Rows from block 7 of a small image diffusion model, named by matrix and row number. Rows with one number belong to one channel. Each number is 200 + 20 x the weight over its row's rms, rounded and kept within 0 to 999. All counts start at 0. After the name is the row's rms in percent of the matrix's.
After each channel's rows are labels from the 100 images, of 14976 (inputs lightly noised), where the channel reaches its highest value: "responds to" is what is common among them. Only what is clearly more common there than usual is listed. The data: telescope images of galaxies (Galaxy Zoo DECaLS). In brackets: how many of the 100.
# convs0: first 3x3 conv (model.mid.2.convs.0.weight, 144x144x3x3, standardized in use, each kernel summed), inputs 0-143
# convs1: second 3x3 conv (model.mid.2.convs.1.weight, 144x144x3x3, standardized in use, transposed, each kernel summed), outputs 0-143

convs0.116,116,194,179,223,242,196,208,222,213,176,179,250,207,195,187,209,203,221,183,215,209,189,229,197,195,184,199,195,173,221,233,182,213,193,195,209,232,174,186,202,199,194,165,167,172,201,206,192,218,176,198,191,171,206,247,175,183,205,221,200,192,153,225,213,207,186,175,201,235,212,189,177,204,214,194,227,197,196,195,179,180,191,175,187,220,173,193,217,195,207,160,226,207,215,172,219,223,224,198,238,225,216,199,189,161,188,196,208,200,209,185,232,220,168,208,176,218,190,170,209,178,239,190,199,186,202,193,156,206,192,194,236,187,187,214,202,191,222,213,188,208,184,193,231,247
convs1.116,082,211,201,197,199,181,196,176,193,221,238,198,207,217,189,184,204,202,220,204,175,185,199,182,216,214,226,204,216,176,180,208,204,201,238,170,187,222,177,173,207,192,200,224,179,193,148,205,215,207,229,220,211,200,195,227,214,186,166,195,179,235,221,200,213,193,196,205,186,180,206,176,187,200,198,202,162,183,193,214,209,209,200,199,207,191,209,217,216,188,243,181,212,200,218,185,209,202,244,165,210,164,209,198,238,215,217,174,216,209,217,200,208,198,194,224,197,183,204,218,189,152,234,190,229,226,166,205,221,195,253,191,213,207,160,184,212,157,172,199,233,216,152,182,198
responds to: edge-on disk: no (85); shape: featured or disk (85); spiral arms: yes (74)

convs0.33,154,149,198,173,165,200,239,221,184,199,190,168,208,184,211,221,225,217,190,225,218,201,190,192,198,205,189,211,212,207,199,205,193,207,190,191,191,219,194,214,235,212,220,167,202,190,248,175,248,159,195,204,207,190,193,189,201,226,175,192,229,179,211,178,190,220,200,178,200,189,225,145,188,191,203,159,201,195,205,198,188,241,216,192,235,229,214,179,164,208,193,211,199,184,220,211,198,183,167,222,234,224,177,186,186,217,190,224,212,190,190,215,220,235,186,212,201,184,230,186,206,198,209,258,180,208,194,206,172,192,187,208,203,175,155,205,201,192,182,198,215,195,202,188,210
convs1.33,198,208,181,179,201,193,196,165,207,232,199,207,180,206,198,199,231,181,215,229,208,218,192,195,189,176,176,211,214,180,213,187,222,196,218,205,219,235,200,187,197,185,199,223,203,205,167,230,155,229,195,198,254,191,224,221,200,172,188,204,181,207,183,214,224,195,167,209,192,201,201,232,186,205,219,239,256,194,187,200,216,177,163,200,196,162,182,191,216,204,232,185,179,238,183,237,199,210,197,179,165,186,245,205,196,222,201,188,189,176,204,226,200,159,205,189,173,223,223,194,177,216,221,175,215,194,192,211,220,193,200,178,221,193,220,212,198,180,173,223,204,184,205,209,167
responds to: roundness: round (68)

convs0.70,127,211,208,204,226,211,202,187,226,237,180,179,185,175,191,183,221,173,192,229,227,182,190,197,205,208,205,205,185,206,177,234,206,202,213,204,185,215,208,171,220,189,180,213,238,229,233,227,199,246,224,196,197,188,219,192,208,165,222,210,155,198,181,187,182,157,193,213,168,205,210,213,216,197,251,206,187,224,161,208,202,193,180,223,196,180,208,245,195,191,224,173,185,181,196,202,225,198,197,199,183,185,184,182,143,212,209,189,191,170,198,202,186,190,228,189,177,202,181,181,183,203,215,217,201,205,205,241,195,182,205,213,201,211,224,206,204,142,184,224,202,196,180,224,212
convs1.70,054,200,223,177,217,181,190,204,151,192,168,185,231,214,166,226,180,214,179,168,234,203,186,207,183,176,211,201,211,222,226,187,222,198,197,206,168,206,172,186,189,219,202,208,194,192,189,188,197,193,211,209,194,210,165,234,217,188,207,208,212,184,203,168,180,190,203,225,206,213,257,206,220,177,178,169,245,227,213,202,195,192,218,171,195,215,183,206,224,232,176,224,227,234,223,160,229,223,185,185,201,220,195,228,212,192,215,208,201,191,207,188,189,228,176,190,213,200,205,225,211,240,193,209,182,197,209,168,210,229,197,146,198,196,215,180,217,219,201,173,195,197,226,205,213
responds to: shape: featured or disk (66); edge-on disk: no (64); spiral arms: yes (52)

convs0.9,119,191,190,202,185,158,202,221,219,236,211,191,189,203,201,187,217,193,210,213,190,183,187,246,168,187,207,229,226,189,170,192,184,194,214,212,168,197,197,239,168,196,176,196,205,238,215,204,210,180,196,203,194,184,231,189,180,222,218,210,239,187,196,194,201,218,236,204,236,220,226,218,172,175,187,212,171,174,213,166,218,195,203,194,211,215,224,201,186,193,208,192,217,204,202,191,170,168,181,177,170,203,223,213,226,223,185,165,198,164,184,200,194,211,171,213,204,200,196,190,243,223,203,202,194,220,193,175,166,181,201,173,189,226,195,194,206,241,205,206,213,243,159,226,178
convs1.9,112,198,199,193,228,192,210,169,201,178,240,167,189,238,182,191,178,219,174,167,202,233,186,223,173,182,219,216,209,176,194,168,215,197,180,190,196,228,185,191,180,191,162,197,160,158,181,172,205,209,182,163,204,194,171,195,203,198,196,195,171,234,208,177,236,176,171,220,184,214,197,216,198,192,196,202,221,230,162,187,196,193,175,192,177,196,237,215,199,197,186,201,188,208,239,196,201,232,201,175,193,221,193,202,185,216,201,174,204,200,214,206,177,188,214,170,210,208,240,209,177,215,228,197,200,206,193,241,196,178,170,210,212,223,227,202,232,167,186,225,210,203,171,215,196
responds to: roundness: round (57)

convs0.30,082,181,201,176,210,184,177,208,238,219,233,205,198,205,173,201,197,197,201,199,198,165,180,173,203,161,196,188,181,184,182,196,208,195,199,220,158,201,198,176,207,173,209,216,203,197,233,238,191,190,220,184,218,238,182,232,235,179,218,220,188,249,183,206,209,232,219,211,197,211,214,217,229,218,211,215,181,197,203,219,202,180,195,187,220,196,194,233,216,202,211,210,237,200,180,200,181,191,199,209,222,174,188,169,234,156,183,190,186,208,212,212,198,227,214,220,179,221,164,200,196,194,168,157,209,233,204,212,157,169,230,212,185,212,176,207,190,172,159,191,199,212,199,213,188
convs1.30,076,234,217,209,185,200,233,195,198,195,203,218,234,216,212,180,223,197,188,203,203,246,217,214,193,213,201,195,198,205,206,181,186,206,184,196,212,191,195,166,209,218,214,198,154,204,162,175,223,210,198,214,170,173,199,210,182,206,213,170,211,196,227,202,182,188,187,179,186,212,177,159,154,199,160,200,223,229,196,201,191,190,192,199,187,221,222,209,213,189,174,163,199,202,175,195,213,200,222,227,222,206,167,239,164,171,199,228,196,222,157,220,198,178,213,176,201,201,244,192,203,191,190,218,212,204,221,194,242,260,185,168,211,178,180,210,199,227,210,200,209,209,190,214,209
responds to: roundness: in between (62)

convs0.73,092,229,213,226,221,226,204,203,217,220,127,193,214,206,192,191,237,219,176,201,250,164,188,201,192,226,212,210,200,204,204,203,146,189,212,190,202,179,207,222,210,194,203,204,186,193,212,187,209,169,194,232,213,179,231,187,196,178,202,206,215,234,219,236,192,200,192,183,234,208,193,139,206,177,190,199,219,177,234,218,207,203,201,171,204,214,208,198,208,196,173,195,214,202,182,215,200,212,203,165,198,194,232,189,198,154,219,179,203,185,189,214,196,202,186,157,182,208,172,176,200,213,191,204,195,203,181,175,191,198,222,229,218,176,179,193,246,211,195,219,188,183,190,221,199
convs1.73,083,186,222,200,230,203,215,185,208,190,194,187,212,171,182,218,169,206,233,191,187,189,231,205,206,197,233,156,192,205,217,210,178,250,190,218,205,202,187,191,172,168,185,201,202,210,186,215,206,228,201,177,203,231,144,217,191,188,215,190,190,196,196,152,226,218,207,247,172,193,178,234,174,180,220,226,199,179,221,176,202,214,192,225,234,185,174,231,213,231,218,186,193,238,206,179,242,187,219,203,207,188,203,195,184,208,195,198,216,188,203,200,224,220,198,216,161,188,178,190,161,175,202,184,201,201,224,191,196,209,213,212,158,204,196,217,163,222,196,208,192,206,219,194,191
responds to: roundness: cigar-shaped (26)

convs0.120,096,207,206,192,174,202,200,198,226,196,146,218,210,223,219,209,235,218,213,153,228,210,195,225,178,191,211,170,204,196,192,158,221,204,175,218,222,217,195,188,207,197,208,192,199,194,144,218,225,224,213,199,217,228,228,191,229,200,177,199,229,208,219,182,201,246,226,237,212,204,217,180,193,193,188,223,191,196,209,188,184,214,210,198,217,195,209,182,202,198,164,201,124,205,199,238,154,184,218,168,178,204,185,180,181,190,199,183,226,218,218,210,203,183,192,212,217,208,202,199,214,193,215,180,165,190,193,205,206,211,199,181,214,221,200,185,183,192,197,207,204,189,190,183,154
convs1.120,087,187,244,193,207,199,201,204,177,200,207,202,184,224,197,214,199,201,181,200,164,208,186,186,195,211,188,215,211,162,217,220,192,204,208,204,192,213,219,224,187,184,199,216,217,218,216,187,217,181,185,199,198,176,201,213,147,219,202,214,201,224,229,210,233,219,156,222,171,208,229,218,204,220,211,191,222,169,227,189,217,217,224,208,231,217,192,188,186,219,232,229,202,191,244,230,187,216,212,205,197,215,207,200,195,203,200,243,154,189,214,168,170,228,218,234,237,168,198,222,245,222,216,223,214,217,172,210,200,193,191,183,175,196,170,233,209,172,207,195,211,203,186,198,237
responds to: roundness: cigar-shaped (32); edge-on disk: yes (26)

convs0.97,089,176,200,186,200,247,205,195,186,188,167,165,186,222,192,189,187,186,214,181,204,196,245,203,198,184,214,177,164,191,195,221,142,193,206,186,205,186,191,201,199,204,204,180,188,170,175,221,221,219,195,192,221,168,175,215,210,193,233,227,201,211,213,235,217,240,189,246,176,180,229,209,216,198,183,206,158,184,193,228,171,217,194,199,224,212,181,222,210,230,184,171,259,195,210,221,188,204,202,245,204,232,200,180,205,174,190,204,166,202,191,192,212,194,207,192,195,193,207,223,191,178,201,196,231,197,203,179,192,197,223,201,173,178,185,208,216,218,193,191,182,202,207,239,221
convs1.97,090,215,209,214,178,201,214,201,195,202,186,218,221,176,178,169,193,206,178,214,207,197,175,180,214,206,217,218,218,171,184,204,213,212,191,224,229,202,212,168,199,206,192,228,177,194,184,178,187,204,187,184,199,236,211,194,179,193,176,190,177,175,192,159,197,197,203,155,236,205,163,165,139,173,222,211,241,256,201,167,202,179,210,199,182,191,178,209,195,178,206,216,198,200,201,262,224,194,185,190,217,183,204,215,199,213,199,240,176,194,205,180,232,214,176,206,214,176,210,175,198,204,203,184,198,200,206,204,183,230,207,204,234,197,155,185,195,183,197,217,174,206,189,219,189
responds to: edge-on disk: yes (25)

convs0.26,099,196,197,222,191,198,188,173,212,206,214,191,203,185,193,201,216,217,214,209,211,197,202,212,222,218,221,180,159,188,197,187,261,207,175,179,237,198,179,162,205,230,217,208,202,194,154,200,192,204,206,197,202,195,203,188,177,197,162,209,154,199,190,154,181,181,207,184,209,218,174,198,170,164,203,180,231,234,165,180,215,217,242,243,190,201,190,188,210,200,202,183,182,211,168,202,210,238,221,194,204,235,220,195,228,180,179,217,208,191,218,211,230,247,180,210,206,219,216,188,199,205,183,184,192,200,224,208,215,224,181,167,202,225,203,193,177,191,209,238,191,189,196,186,195
convs1.26,072,215,185,174,237,182,198,196,220,217,224,226,169,205,206,194,190,185,190,193,192,188,199,199,187,193,162,201,229,230,204,198,175,201,234,199,187,178,211,204,225,172,164,198,160,219,176,205,213,196,199,176,188,187,205,222,240,198,202,169,163,224,226,209,218,223,188,173,190,196,227,191,188,253,189,210,188,170,186,218,194,208,173,208,197,199,232,212,220,193,214,197,200,207,180,202,160,157,180,211,207,185,157,166,221,204,215,207,190,213,174,189,164,161,187,207,203,178,209,170,203,195,233,227,209,194,201,168,164,177,226,199,206,163,231,201,220,183,200,203,214,205,189,202,212
responds to: roundness: round (43)

convs0.127,098,216,200,212,221,220,193,177,184,185,167,202,200,212,186,201,162,186,220,208,220,227,221,208,214,250,222,179,215,237,199,172,190,215,203,235,220,188,171,205,191,209,178,207,175,212,174,163,180,197,156,179,186,212,209,237,206,204,215,237,258,217,190,215,215,192,185,185,195,203,211,204,215,194,191,223,195,172,216,202,177,173,189,208,196,178,198,220,196,215,181,236,229,194,230,161,192,164,212,193,214,176,185,187,171,225,224,173,185,203,209,190,191,199,203,229,201,189,180,213,206,212,182,182,167,180,155,226,189,200,193,210,217,182,171,202,217,221,200,237,196,183,217,209,202
convs1.127,099,184,196,207,192,198,221,213,200,187,263,182,209,197,170,212,199,221,164,198,187,191,187,191,191,202,240,229,199,202,179,221,175,178,197,196,194,194,184,197,189,232,208,234,230,187,184,210,194,204,212,228,199,166,208,171,193,219,184,177,191,164,219,191,183,215,195,175,225,177,209,198,205,201,195,195,187,207,232,222,206,232,223,226,244,219,184,217,185,185,204,187,245,219,215,235,182,267,196,224,214,196,220,200,215,190,180,228,221,204,224,188,209,213,166,197,208,191,218,216,229,176,206,188,197,204,217,209,202,208,202,167,193,208,219,254,167,227,200,181,194,201,223,187,203
responds to: edge-on disk: no (54); spiral arms: yes (44)

convs0.18,094,210,179,226,210,207,165,191,166,199,179,214,201,188,197,189,217,191,207,213,192,196,185,206,202,235,211,188,186,211,207,179,250,195,186,194,215,199,224,170,183,200,250,211,171,235,161,228,197,186,228,236,204,206,140,183,195,210,185,205,143,210,201,183,200,171,185,212,179,230,201,209,226,223,189,188,213,233,167,197,186,211,227,190,175,189,218,199,188,193,184,173,193,226,198,207,205,184,223,213,159,221,199,202,219,192,189,174,209,224,196,205,228,202,200,186,201,213,209,196,215,211,214,174,212,185,232,212,238,205,188,201,196,241,224,193,187,206,211,160,198,178,163,210,189
convs1.18,067,188,225,180,193,220,172,224,196,243,219,205,189,225,223,232,198,198,220,169,214,215,195,226,212,212,188,227,202,207,193,254,168,235,213,229,172,180,212,218,213,168,158,183,226,221,213,216,208,176,157,180,196,204,208,194,195,209,178,202,227,202,206,230,205,241,202,182,220,195,230,208,201,202,186,193,195,207,203,163,185,198,198,195,173,187,174,219,182,229,217,194,176,197,210,179,153,195,165,221,219,198,187,181,180,195,190,208,196,183,190,157,176,192,166,202,218,205,166,170,184,196,216,178,204,195,195,178,171,194,198,212,187,189,192,188,191,171,201,184,221,216,192,161,203
responds to: bar: no (30)

convs0.134,134,205,165,213,204,194,207,196,197,201,246,188,183,209,189,204,206,194,200,222,183,201,205,233,208,192,199,211,207,172,189,216,232,191,209,166,199,223,229,204,170,211,191,184,202,185,223,210,202,197,214,212,201,195,171,183,179,179,203,206,231,224,169,207,188,207,193,209,191,188,212,210,211,202,195,204,181,176,203,172,201,221,206,195,193,188,198,192,207,195,250,231,205,196,217,178,203,226,145,182,163,196,182,211,183,184,192,193,232,214,150,185,171,197,164,217,179,220,195,197,191,184,224,222,203,214,223,256,215,213,228,193,183,241,203,235,183,145,218,199,247,206,188,156,196
convs1.134,064,236,200,163,215,181,203,193,190,193,167,195,187,214,194,195,196,197,183,226,182,208,165,214,169,168,183,212,203,185,211,193,215,186,201,202,181,212,203,183,216,189,213,191,195,213,150,206,204,205,231,187,222,190,200,229,172,180,213,199,192,247,214,225,239,196,206,230,190,186,245,226,187,182,210,183,198,180,211,182,197,204,202,190,197,167,199,219,214,207,201,198,187,199,197,155,208,212,238,175,199,160,190,209,212,194,185,202,154,194,220,183,219,201,206,191,223,198,214,268,234,210,172,206,183,215,225,182,207,220,167,214,200,188,194,194,218,228,221,236,166,193,180,230,200
responds to: roundness: in between (66)

convs0.80,135,207,171,203,207,193,186,198,190,194,202,219,183,200,212,189,252,218,178,208,203,209,180,196,226,194,188,226,205,201,218,193,171,213,235,181,172,177,203,196,201,173,228,203,205,192,209,229,208,228,161,184,209,183,193,226,221,184,198,207,216,219,194,215,201,213,192,159,194,217,221,186,224,174,222,172,236,200,207,202,218,213,194,191,199,176,202,207,216,217,169,231,199,202,204,188,174,143,202,200,215,215,205,209,242,185,204,194,198,210,157,191,186,206,191,176,195,216,211,179,161,165,188,156,250,188,229,174,194,238,199,174,209,166,188,228,214,226,184,198,231,216,211,176,197
convs1.80,058,221,248,200,241,157,218,204,199,199,186,177,215,210,178,239,182,165,195,217,229,195,210,238,205,194,162,187,204,200,221,196,209,215,184,217,189,206,189,190,204,215,198,198,203,223,208,190,190,152,203,204,222,193,175,190,224,216,227,211,214,200,191,179,196,215,234,240,206,187,204,233,199,199,223,172,194,215,190,183,187,186,176,188,208,192,206,194,253,235,186,178,215,202,234,150,206,211,191,211,197,191,217,180,167,187,178,211,201,200,213,188,212,215,169,207,188,181,199,216,227,250,155,210,168,195,198,178,201,160,187,219,184,207,207,180,193,203,212,188,172,182,212,214,212
responds to: roundness: cigar-shaped (26)

convs0.95,111,194,196,228,225,193,189,202,181,180,171,240,193,202,186,187,196,205,197,179,200,194,201,188,193,205,180,205,196,210,197,201,187,167,197,200,242,197,222,230,208,227,200,197,189,187,245,224,174,205,193,228,210,217,145,224,184,186,225,194,183,202,193,206,165,165,199,224,163,187,186,184,189,222,159,209,172,201,203,197,204,234,187,227,183,193,216,190,226,190,198,197,220,180,182,226,208,245,194,245,233,215,190,229,199,185,220,207,175,240,202,171,190,233,208,199,193,197,227,205,171,190,186,250,225,181,205,213,213,170,160,183,186,219,221,207,195,205,190,174,185,197,189,182,211
convs1.95,079,183,211,188,213,188,208,211,220,219,189,214,217,218,208,202,223,206,203,213,195,190,211,192,230,186,195,194,220,189,207,213,193,233,213,199,161,178,203,184,222,192,207,206,251,170,176,181,204,211,207,195,208,190,255,175,204,188,174,237,207,205,194,184,246,216,160,158,221,194,196,175,214,177,229,196,184,184,198,190,196,173,213,207,180,166,186,212,204,194,242,216,178,176,171,219,170,155,198,203,190,153,184,199,197,171,196,176,218,178,204,212,187,177,204,204,200,217,185,170,206,187,190,167,195,211,180,167,194,208,230,230,190,176,165,171,210,184,232,217,194,182,196,221,190
responds to: edge-on disk: no (55); spiral arms: yes (40)

convs0.44,069,201,215,261,220,225,212,200,151,213,179,225,219,205,203,196,166,194,208,226,219,189,188,204,224,212,196,192,217,206,227,186,192,206,217,214,212,203,198,217,215,186,195,199,184,222,213,165,236,172,163,216,178,160,147,220,187,225,176,200,212,172,196,180,214,181,201,188,178,179,237,217,172,195,199,154,212,211,220,214,187,208,183,206,202,218,197,165,225,205,200,206,205,227,197,187,190,167,228,185,173,201,196,202,191,223,208,218,203,186,195,213,214,202,220,213,199,177,184,230,183,220,214,213,197,172,171,203,194,172,159,163,183,195,202,192,210,225,167,231,218,207,223,218,206
convs1.44,154,205,176,182,163,221,209,211,186,194,159,223,185,208,234,201,219,176,200,177,212,222,195,223,203,207,214,198,183,220,185,203,203,198,177,196,214,155,198,214,198,231,205,186,242,212,182,214,204,208,219,190,197,239,233,186,224,180,237,213,219,172,189,218,227,203,220,240,207,206,168,183,226,206,189,209,203,215,187,211,208,201,243,207,202,200,190,182,196,214,155,214,223,214,202,179,220,167,209,255,223,208,180,206,211,182,231,230,209,223,214,196,196,224,183,207,188,220,220,175,191,184,161,209,234,158,225,184,212,235,193,215,195,226,203,214,207,197,214,178,185,210,205,188,179
responds to: roundness: round (42)

convs0.64,075,226,221,238,213,192,211,197,188,205,200,162,204,192,191,194,220,207,174,195,193,201,210,212,214,201,197,183,257,233,212,176,166,193,187,214,203,212,191,191,179,187,182,202,202,195,210,159,201,204,215,165,189,185,140,212,215,202,243,218,211,190,195,199,208,189,199,169,181,183,210,155,275,208,198,181,239,185,195,228,220,205,202,230,176,178,184,161,218,189,215,213,202,204,200,188,218,217,213,219,184,155,211,205,194,224,186,202,193,203,204,181,224,176,196,214,205,195,181,175,175,218,229,199,187,181,173,229,228,194,202,234,217,200,202,200,201,174,206,222,194,204,180,205,211
convs1.64,127,203,186,186,204,185,175,189,200,178,194,220,203,196,214,187,236,161,221,176,219,221,191,188,203,209,215,237,181,172,192,196,211,214,192,173,198,171,216,230,228,214,222,189,227,202,202,216,214,223,190,225,200,240,198,178,223,208,220,247,211,196,202,214,238,161,224,218,233,193,187,197,234,200,216,204,217,228,190,216,189,206,214,209,198,224,207,178,217,201,215,211,217,198,201,222,166,188,202,215,212,214,158,232,215,175,215,190,211,201,177,179,221,230,206,179,193,197,238,192,205,198,174,202,181,158,220,195,201,251,224,173,201,216,200,183,210,212,234,161,228,224,201,235,208
responds to: roundness: round (44)

convs0.99,090,195,179,200,197,181,198,210,199,194,178,234,216,218,198,216,202,207,199,189,195,179,200,172,186,182,214,190,208,192,183,208,137,215,221,205,217,221,213,202,208,249,211,222,195,169,196,229,202,191,231,200,230,197,163,233,174,166,234,223,172,220,196,191,213,186,166,210,185,180,187,151,178,203,192,222,189,179,202,250,165,184,192,234,189,213,193,241,183,195,209,230,194,199,188,191,190,216,204,205,206,196,195,224,184,190,201,212,214,181,190,185,160,224,221,212,168,192,236,217,211,184,194,242,234,195,195,203,217,223,210,169,187,197,224,204,190,162,203,192,210,218,195,176,197
convs1.99,069,188,206,208,211,190,183,232,229,224,171,188,243,223,206,210,179,185,196,196,211,192,210,191,188,199,188,188,169,201,195,188,192,202,198,217,166,183,220,174,210,161,204,200,201,178,215,198,223,222,193,160,191,181,229,179,234,234,196,200,231,205,189,218,214,212,192,174,232,180,234,250,201,194,213,185,197,225,246,146,192,195,207,166,192,181,182,183,204,179,180,210,204,207,225,200,195,195,207,198,197,201,204,184,183,233,174,212,137,227,200,236,199,166,195,188,200,210,179,230,198,212,212,203,167,225,210,185,220,184,200,193,191,192,160,184,198,200,215,199,217,188,229,181,225
responds to: roundness: round (49)

convs0.4,087,198,180,182,204,218,195,204,197,211,229,189,201,180,174,185,225,194,190,230,211,198,200,217,220,183,195,233,190,221,202,199,176,208,174,211,201,212,204,213,236,183,200,188,229,178,196,177,215,219,197,148,178,173,181,178,199,227,198,225,239,187,213,183,171,264,232,189,254,237,216,197,216,217,197,200,197,179,179,186,176,168,203,199,196,181,192,219,168,185,203,183,182,192,237,227,194,203,188,205,156,219,175,214,186,195,171,207,187,187,200,189,194,185,186,207,169,211,164,211,193,229,186,223,200,165,199,221,235,197,215,221,189,205,186,228,220,215,202,190,193,215,226,184,223
convs1.4,090,212,195,202,184,180,157,188,207,195,179,229,233,255,210,245,181,201,217,186,189,234,174,185,184,194,226,193,178,203,182,196,235,151,194,182,182,181,208,195,193,203,225,199,212,212,195,208,192,196,174,246,188,204,212,206,221,197,213,199,207,219,220,185,251,202,171,246,179,214,169,210,187,196,196,193,213,200,227,211,215,197,225,162,200,238,219,156,214,216,200,200,204,210,190,185,207,194,212,207,216,200,183,205,219,237,208,162,185,207,180,201,225,194,192,185,183,190,223,198,224,196,187,207,206,212,199,189,197,186,172,132,205,203,187,203,211,196,180,211,230,199,200,232,191
responds to: roundness: round (51)

convs0.0,105,216,179,184,206,211,206,211,231,228,143,226,207,177,220,215,226,194,191,177,171,200,184,189,221,183,179,217,188,206,191,199,153,191,197,197,184,184,199,194,212,186,210,219,219,214,203,215,204,228,216,199,207,218,220,204,218,216,222,205,232,199,192,212,211,167,180,170,206,181,236,212,190,217,236,252,199,227,158,234,237,192,204,185,187,212,208,190,196,188,192,173,158,180,169,237,151,228,209,195,193,170,180,188,205,206,229,194,213,215,203,206,191,190,235,180,205,201,196,195,179,185,165,199,178,196,186,229,205,196,173,187,190,208,225,177,202,224,203,171,198,212,199,182,228
convs1.0,095,193,236,222,162,196,170,201,154,150,204,168,231,185,195,220,172,200,219,214,242,227,205,189,230,230,237,189,192,201,202,223,191,196,193,221,176,213,187,208,216,198,217,205,209,194,192,173,202,170,162,208,206,197,201,205,232,213,205,198,195,190,210,179,220,220,194,203,224,220,175,176,185,210,201,165,217,187,176,208,214,236,220,205,189,228,172,181,197,222,201,211,230,186,198,207,224,197,201,227,244,212,192,197,169,215,150,196,189,202,203,168,202,171,196,225,180,199,184,212,208,222,217,202,206,167,183,202,221,216,237,218,194,178,165,239,199,186,181,199,200,182,208,210,205
responds to: shape: featured or disk (70); edge-on disk: no (69); spiral arms: yes (60)

convs0.130,095,195,184,190,216,206,237,167,201,182,136,247,205,190,233,199,200,167,239,182,184,196,187,217,167,201,202,219,205,190,211,200,162,219,210,219,214,188,179,175,215,189,191,179,196,207,220,191,199,194,209,190,195,197,181,215,186,191,223,242,219,234,203,171,212,200,187,219,180,159,184,215,223,210,217,213,193,190,200,196,215,162,180,196,197,186,199,181,218,185,181,208,252,201,231,226,183,203,190,180,195,239,229,229,193,230,207,174,229,201,180,193,205,208,182,194,212,200,181,198,227,218,201,227,218,196,184,178,180,220,216,186,206,216,154,201,202,231,196,184,196,158,204,188,213
convs1.130,106,202,211,240,226,208,206,213,199,225,209,219,211,206,216,172,197,218,200,187,225,192,178,199,204,191,209,187,228,191,202,209,218,218,198,257,165,221,216,225,193,212,223,237,202,238,229,196,207,203,194,174,202,187,223,191,233,176,185,207,184,178,201,228,161,225,201,200,180,218,185,201,181,175,162,172,225,184,194,214,217,196,199,193,193,219,172,224,220,232,182,199,196,222,183,204,222,183,177,245,209,208,208,188,207,167,190,182,165,191,188,244,190,192,207,193,226,230,203,180,169,184,177,182,209,195,205,194,218,181,171,186,180,193,218,191,194,199,212,188,156,220,179,236,158
responds to: edge-on disk: yes (25)

convs0.91,107,212,235,183,180,181,168,188,213,215,212,236,219,217,191,218,189,209,198,166,202,189,182,199,184,185,228,159,168,194,207,216,186,187,203,194,189,180,198,176,177,209,172,219,166,181,216,197,212,213,207,222,230,192,190,217,195,214,250,201,197,203,223,203,200,170,213,251,223,197,196,161,200,158,238,218,184,194,214,194,195,210,239,200,162,183,202,192,206,214,226,207,148,241,186,229,215,203,196,185,191,169,183,219,170,222,184,232,193,218,220,202,202,219,184,197,210,211,226,219,198,201,210,203,230,190,202,207,169,203,173,208,217,168,211,196,183,196,203,234,184,179,195,173,196
convs1.91,088,222,204,200,204,201,193,207,177,202,185,176,191,184,186,192,190,214,185,195,234,260,210,189,202,192,173,222,204,223,213,190,210,187,239,209,228,197,235,181,210,164,177,184,188,179,161,192,207,187,187,173,184,181,192,158,199,219,188,191,198,184,171,200,199,170,185,183,157,205,225,200,244,211,184,192,178,176,203,208,203,220,168,209,203,208,200,230,223,170,182,214,222,200,217,193,214,212,197,199,207,175,194,191,195,161,237,180,199,169,219,221,199,222,191,222,214,202,181,190,202,195,194,190,140,221,179,206,215,178,231,235,171,245,203,183,214,211,192,186,190,206,186,193,236
responds to: edge-on disk: no (57); spiral arms: yes (41)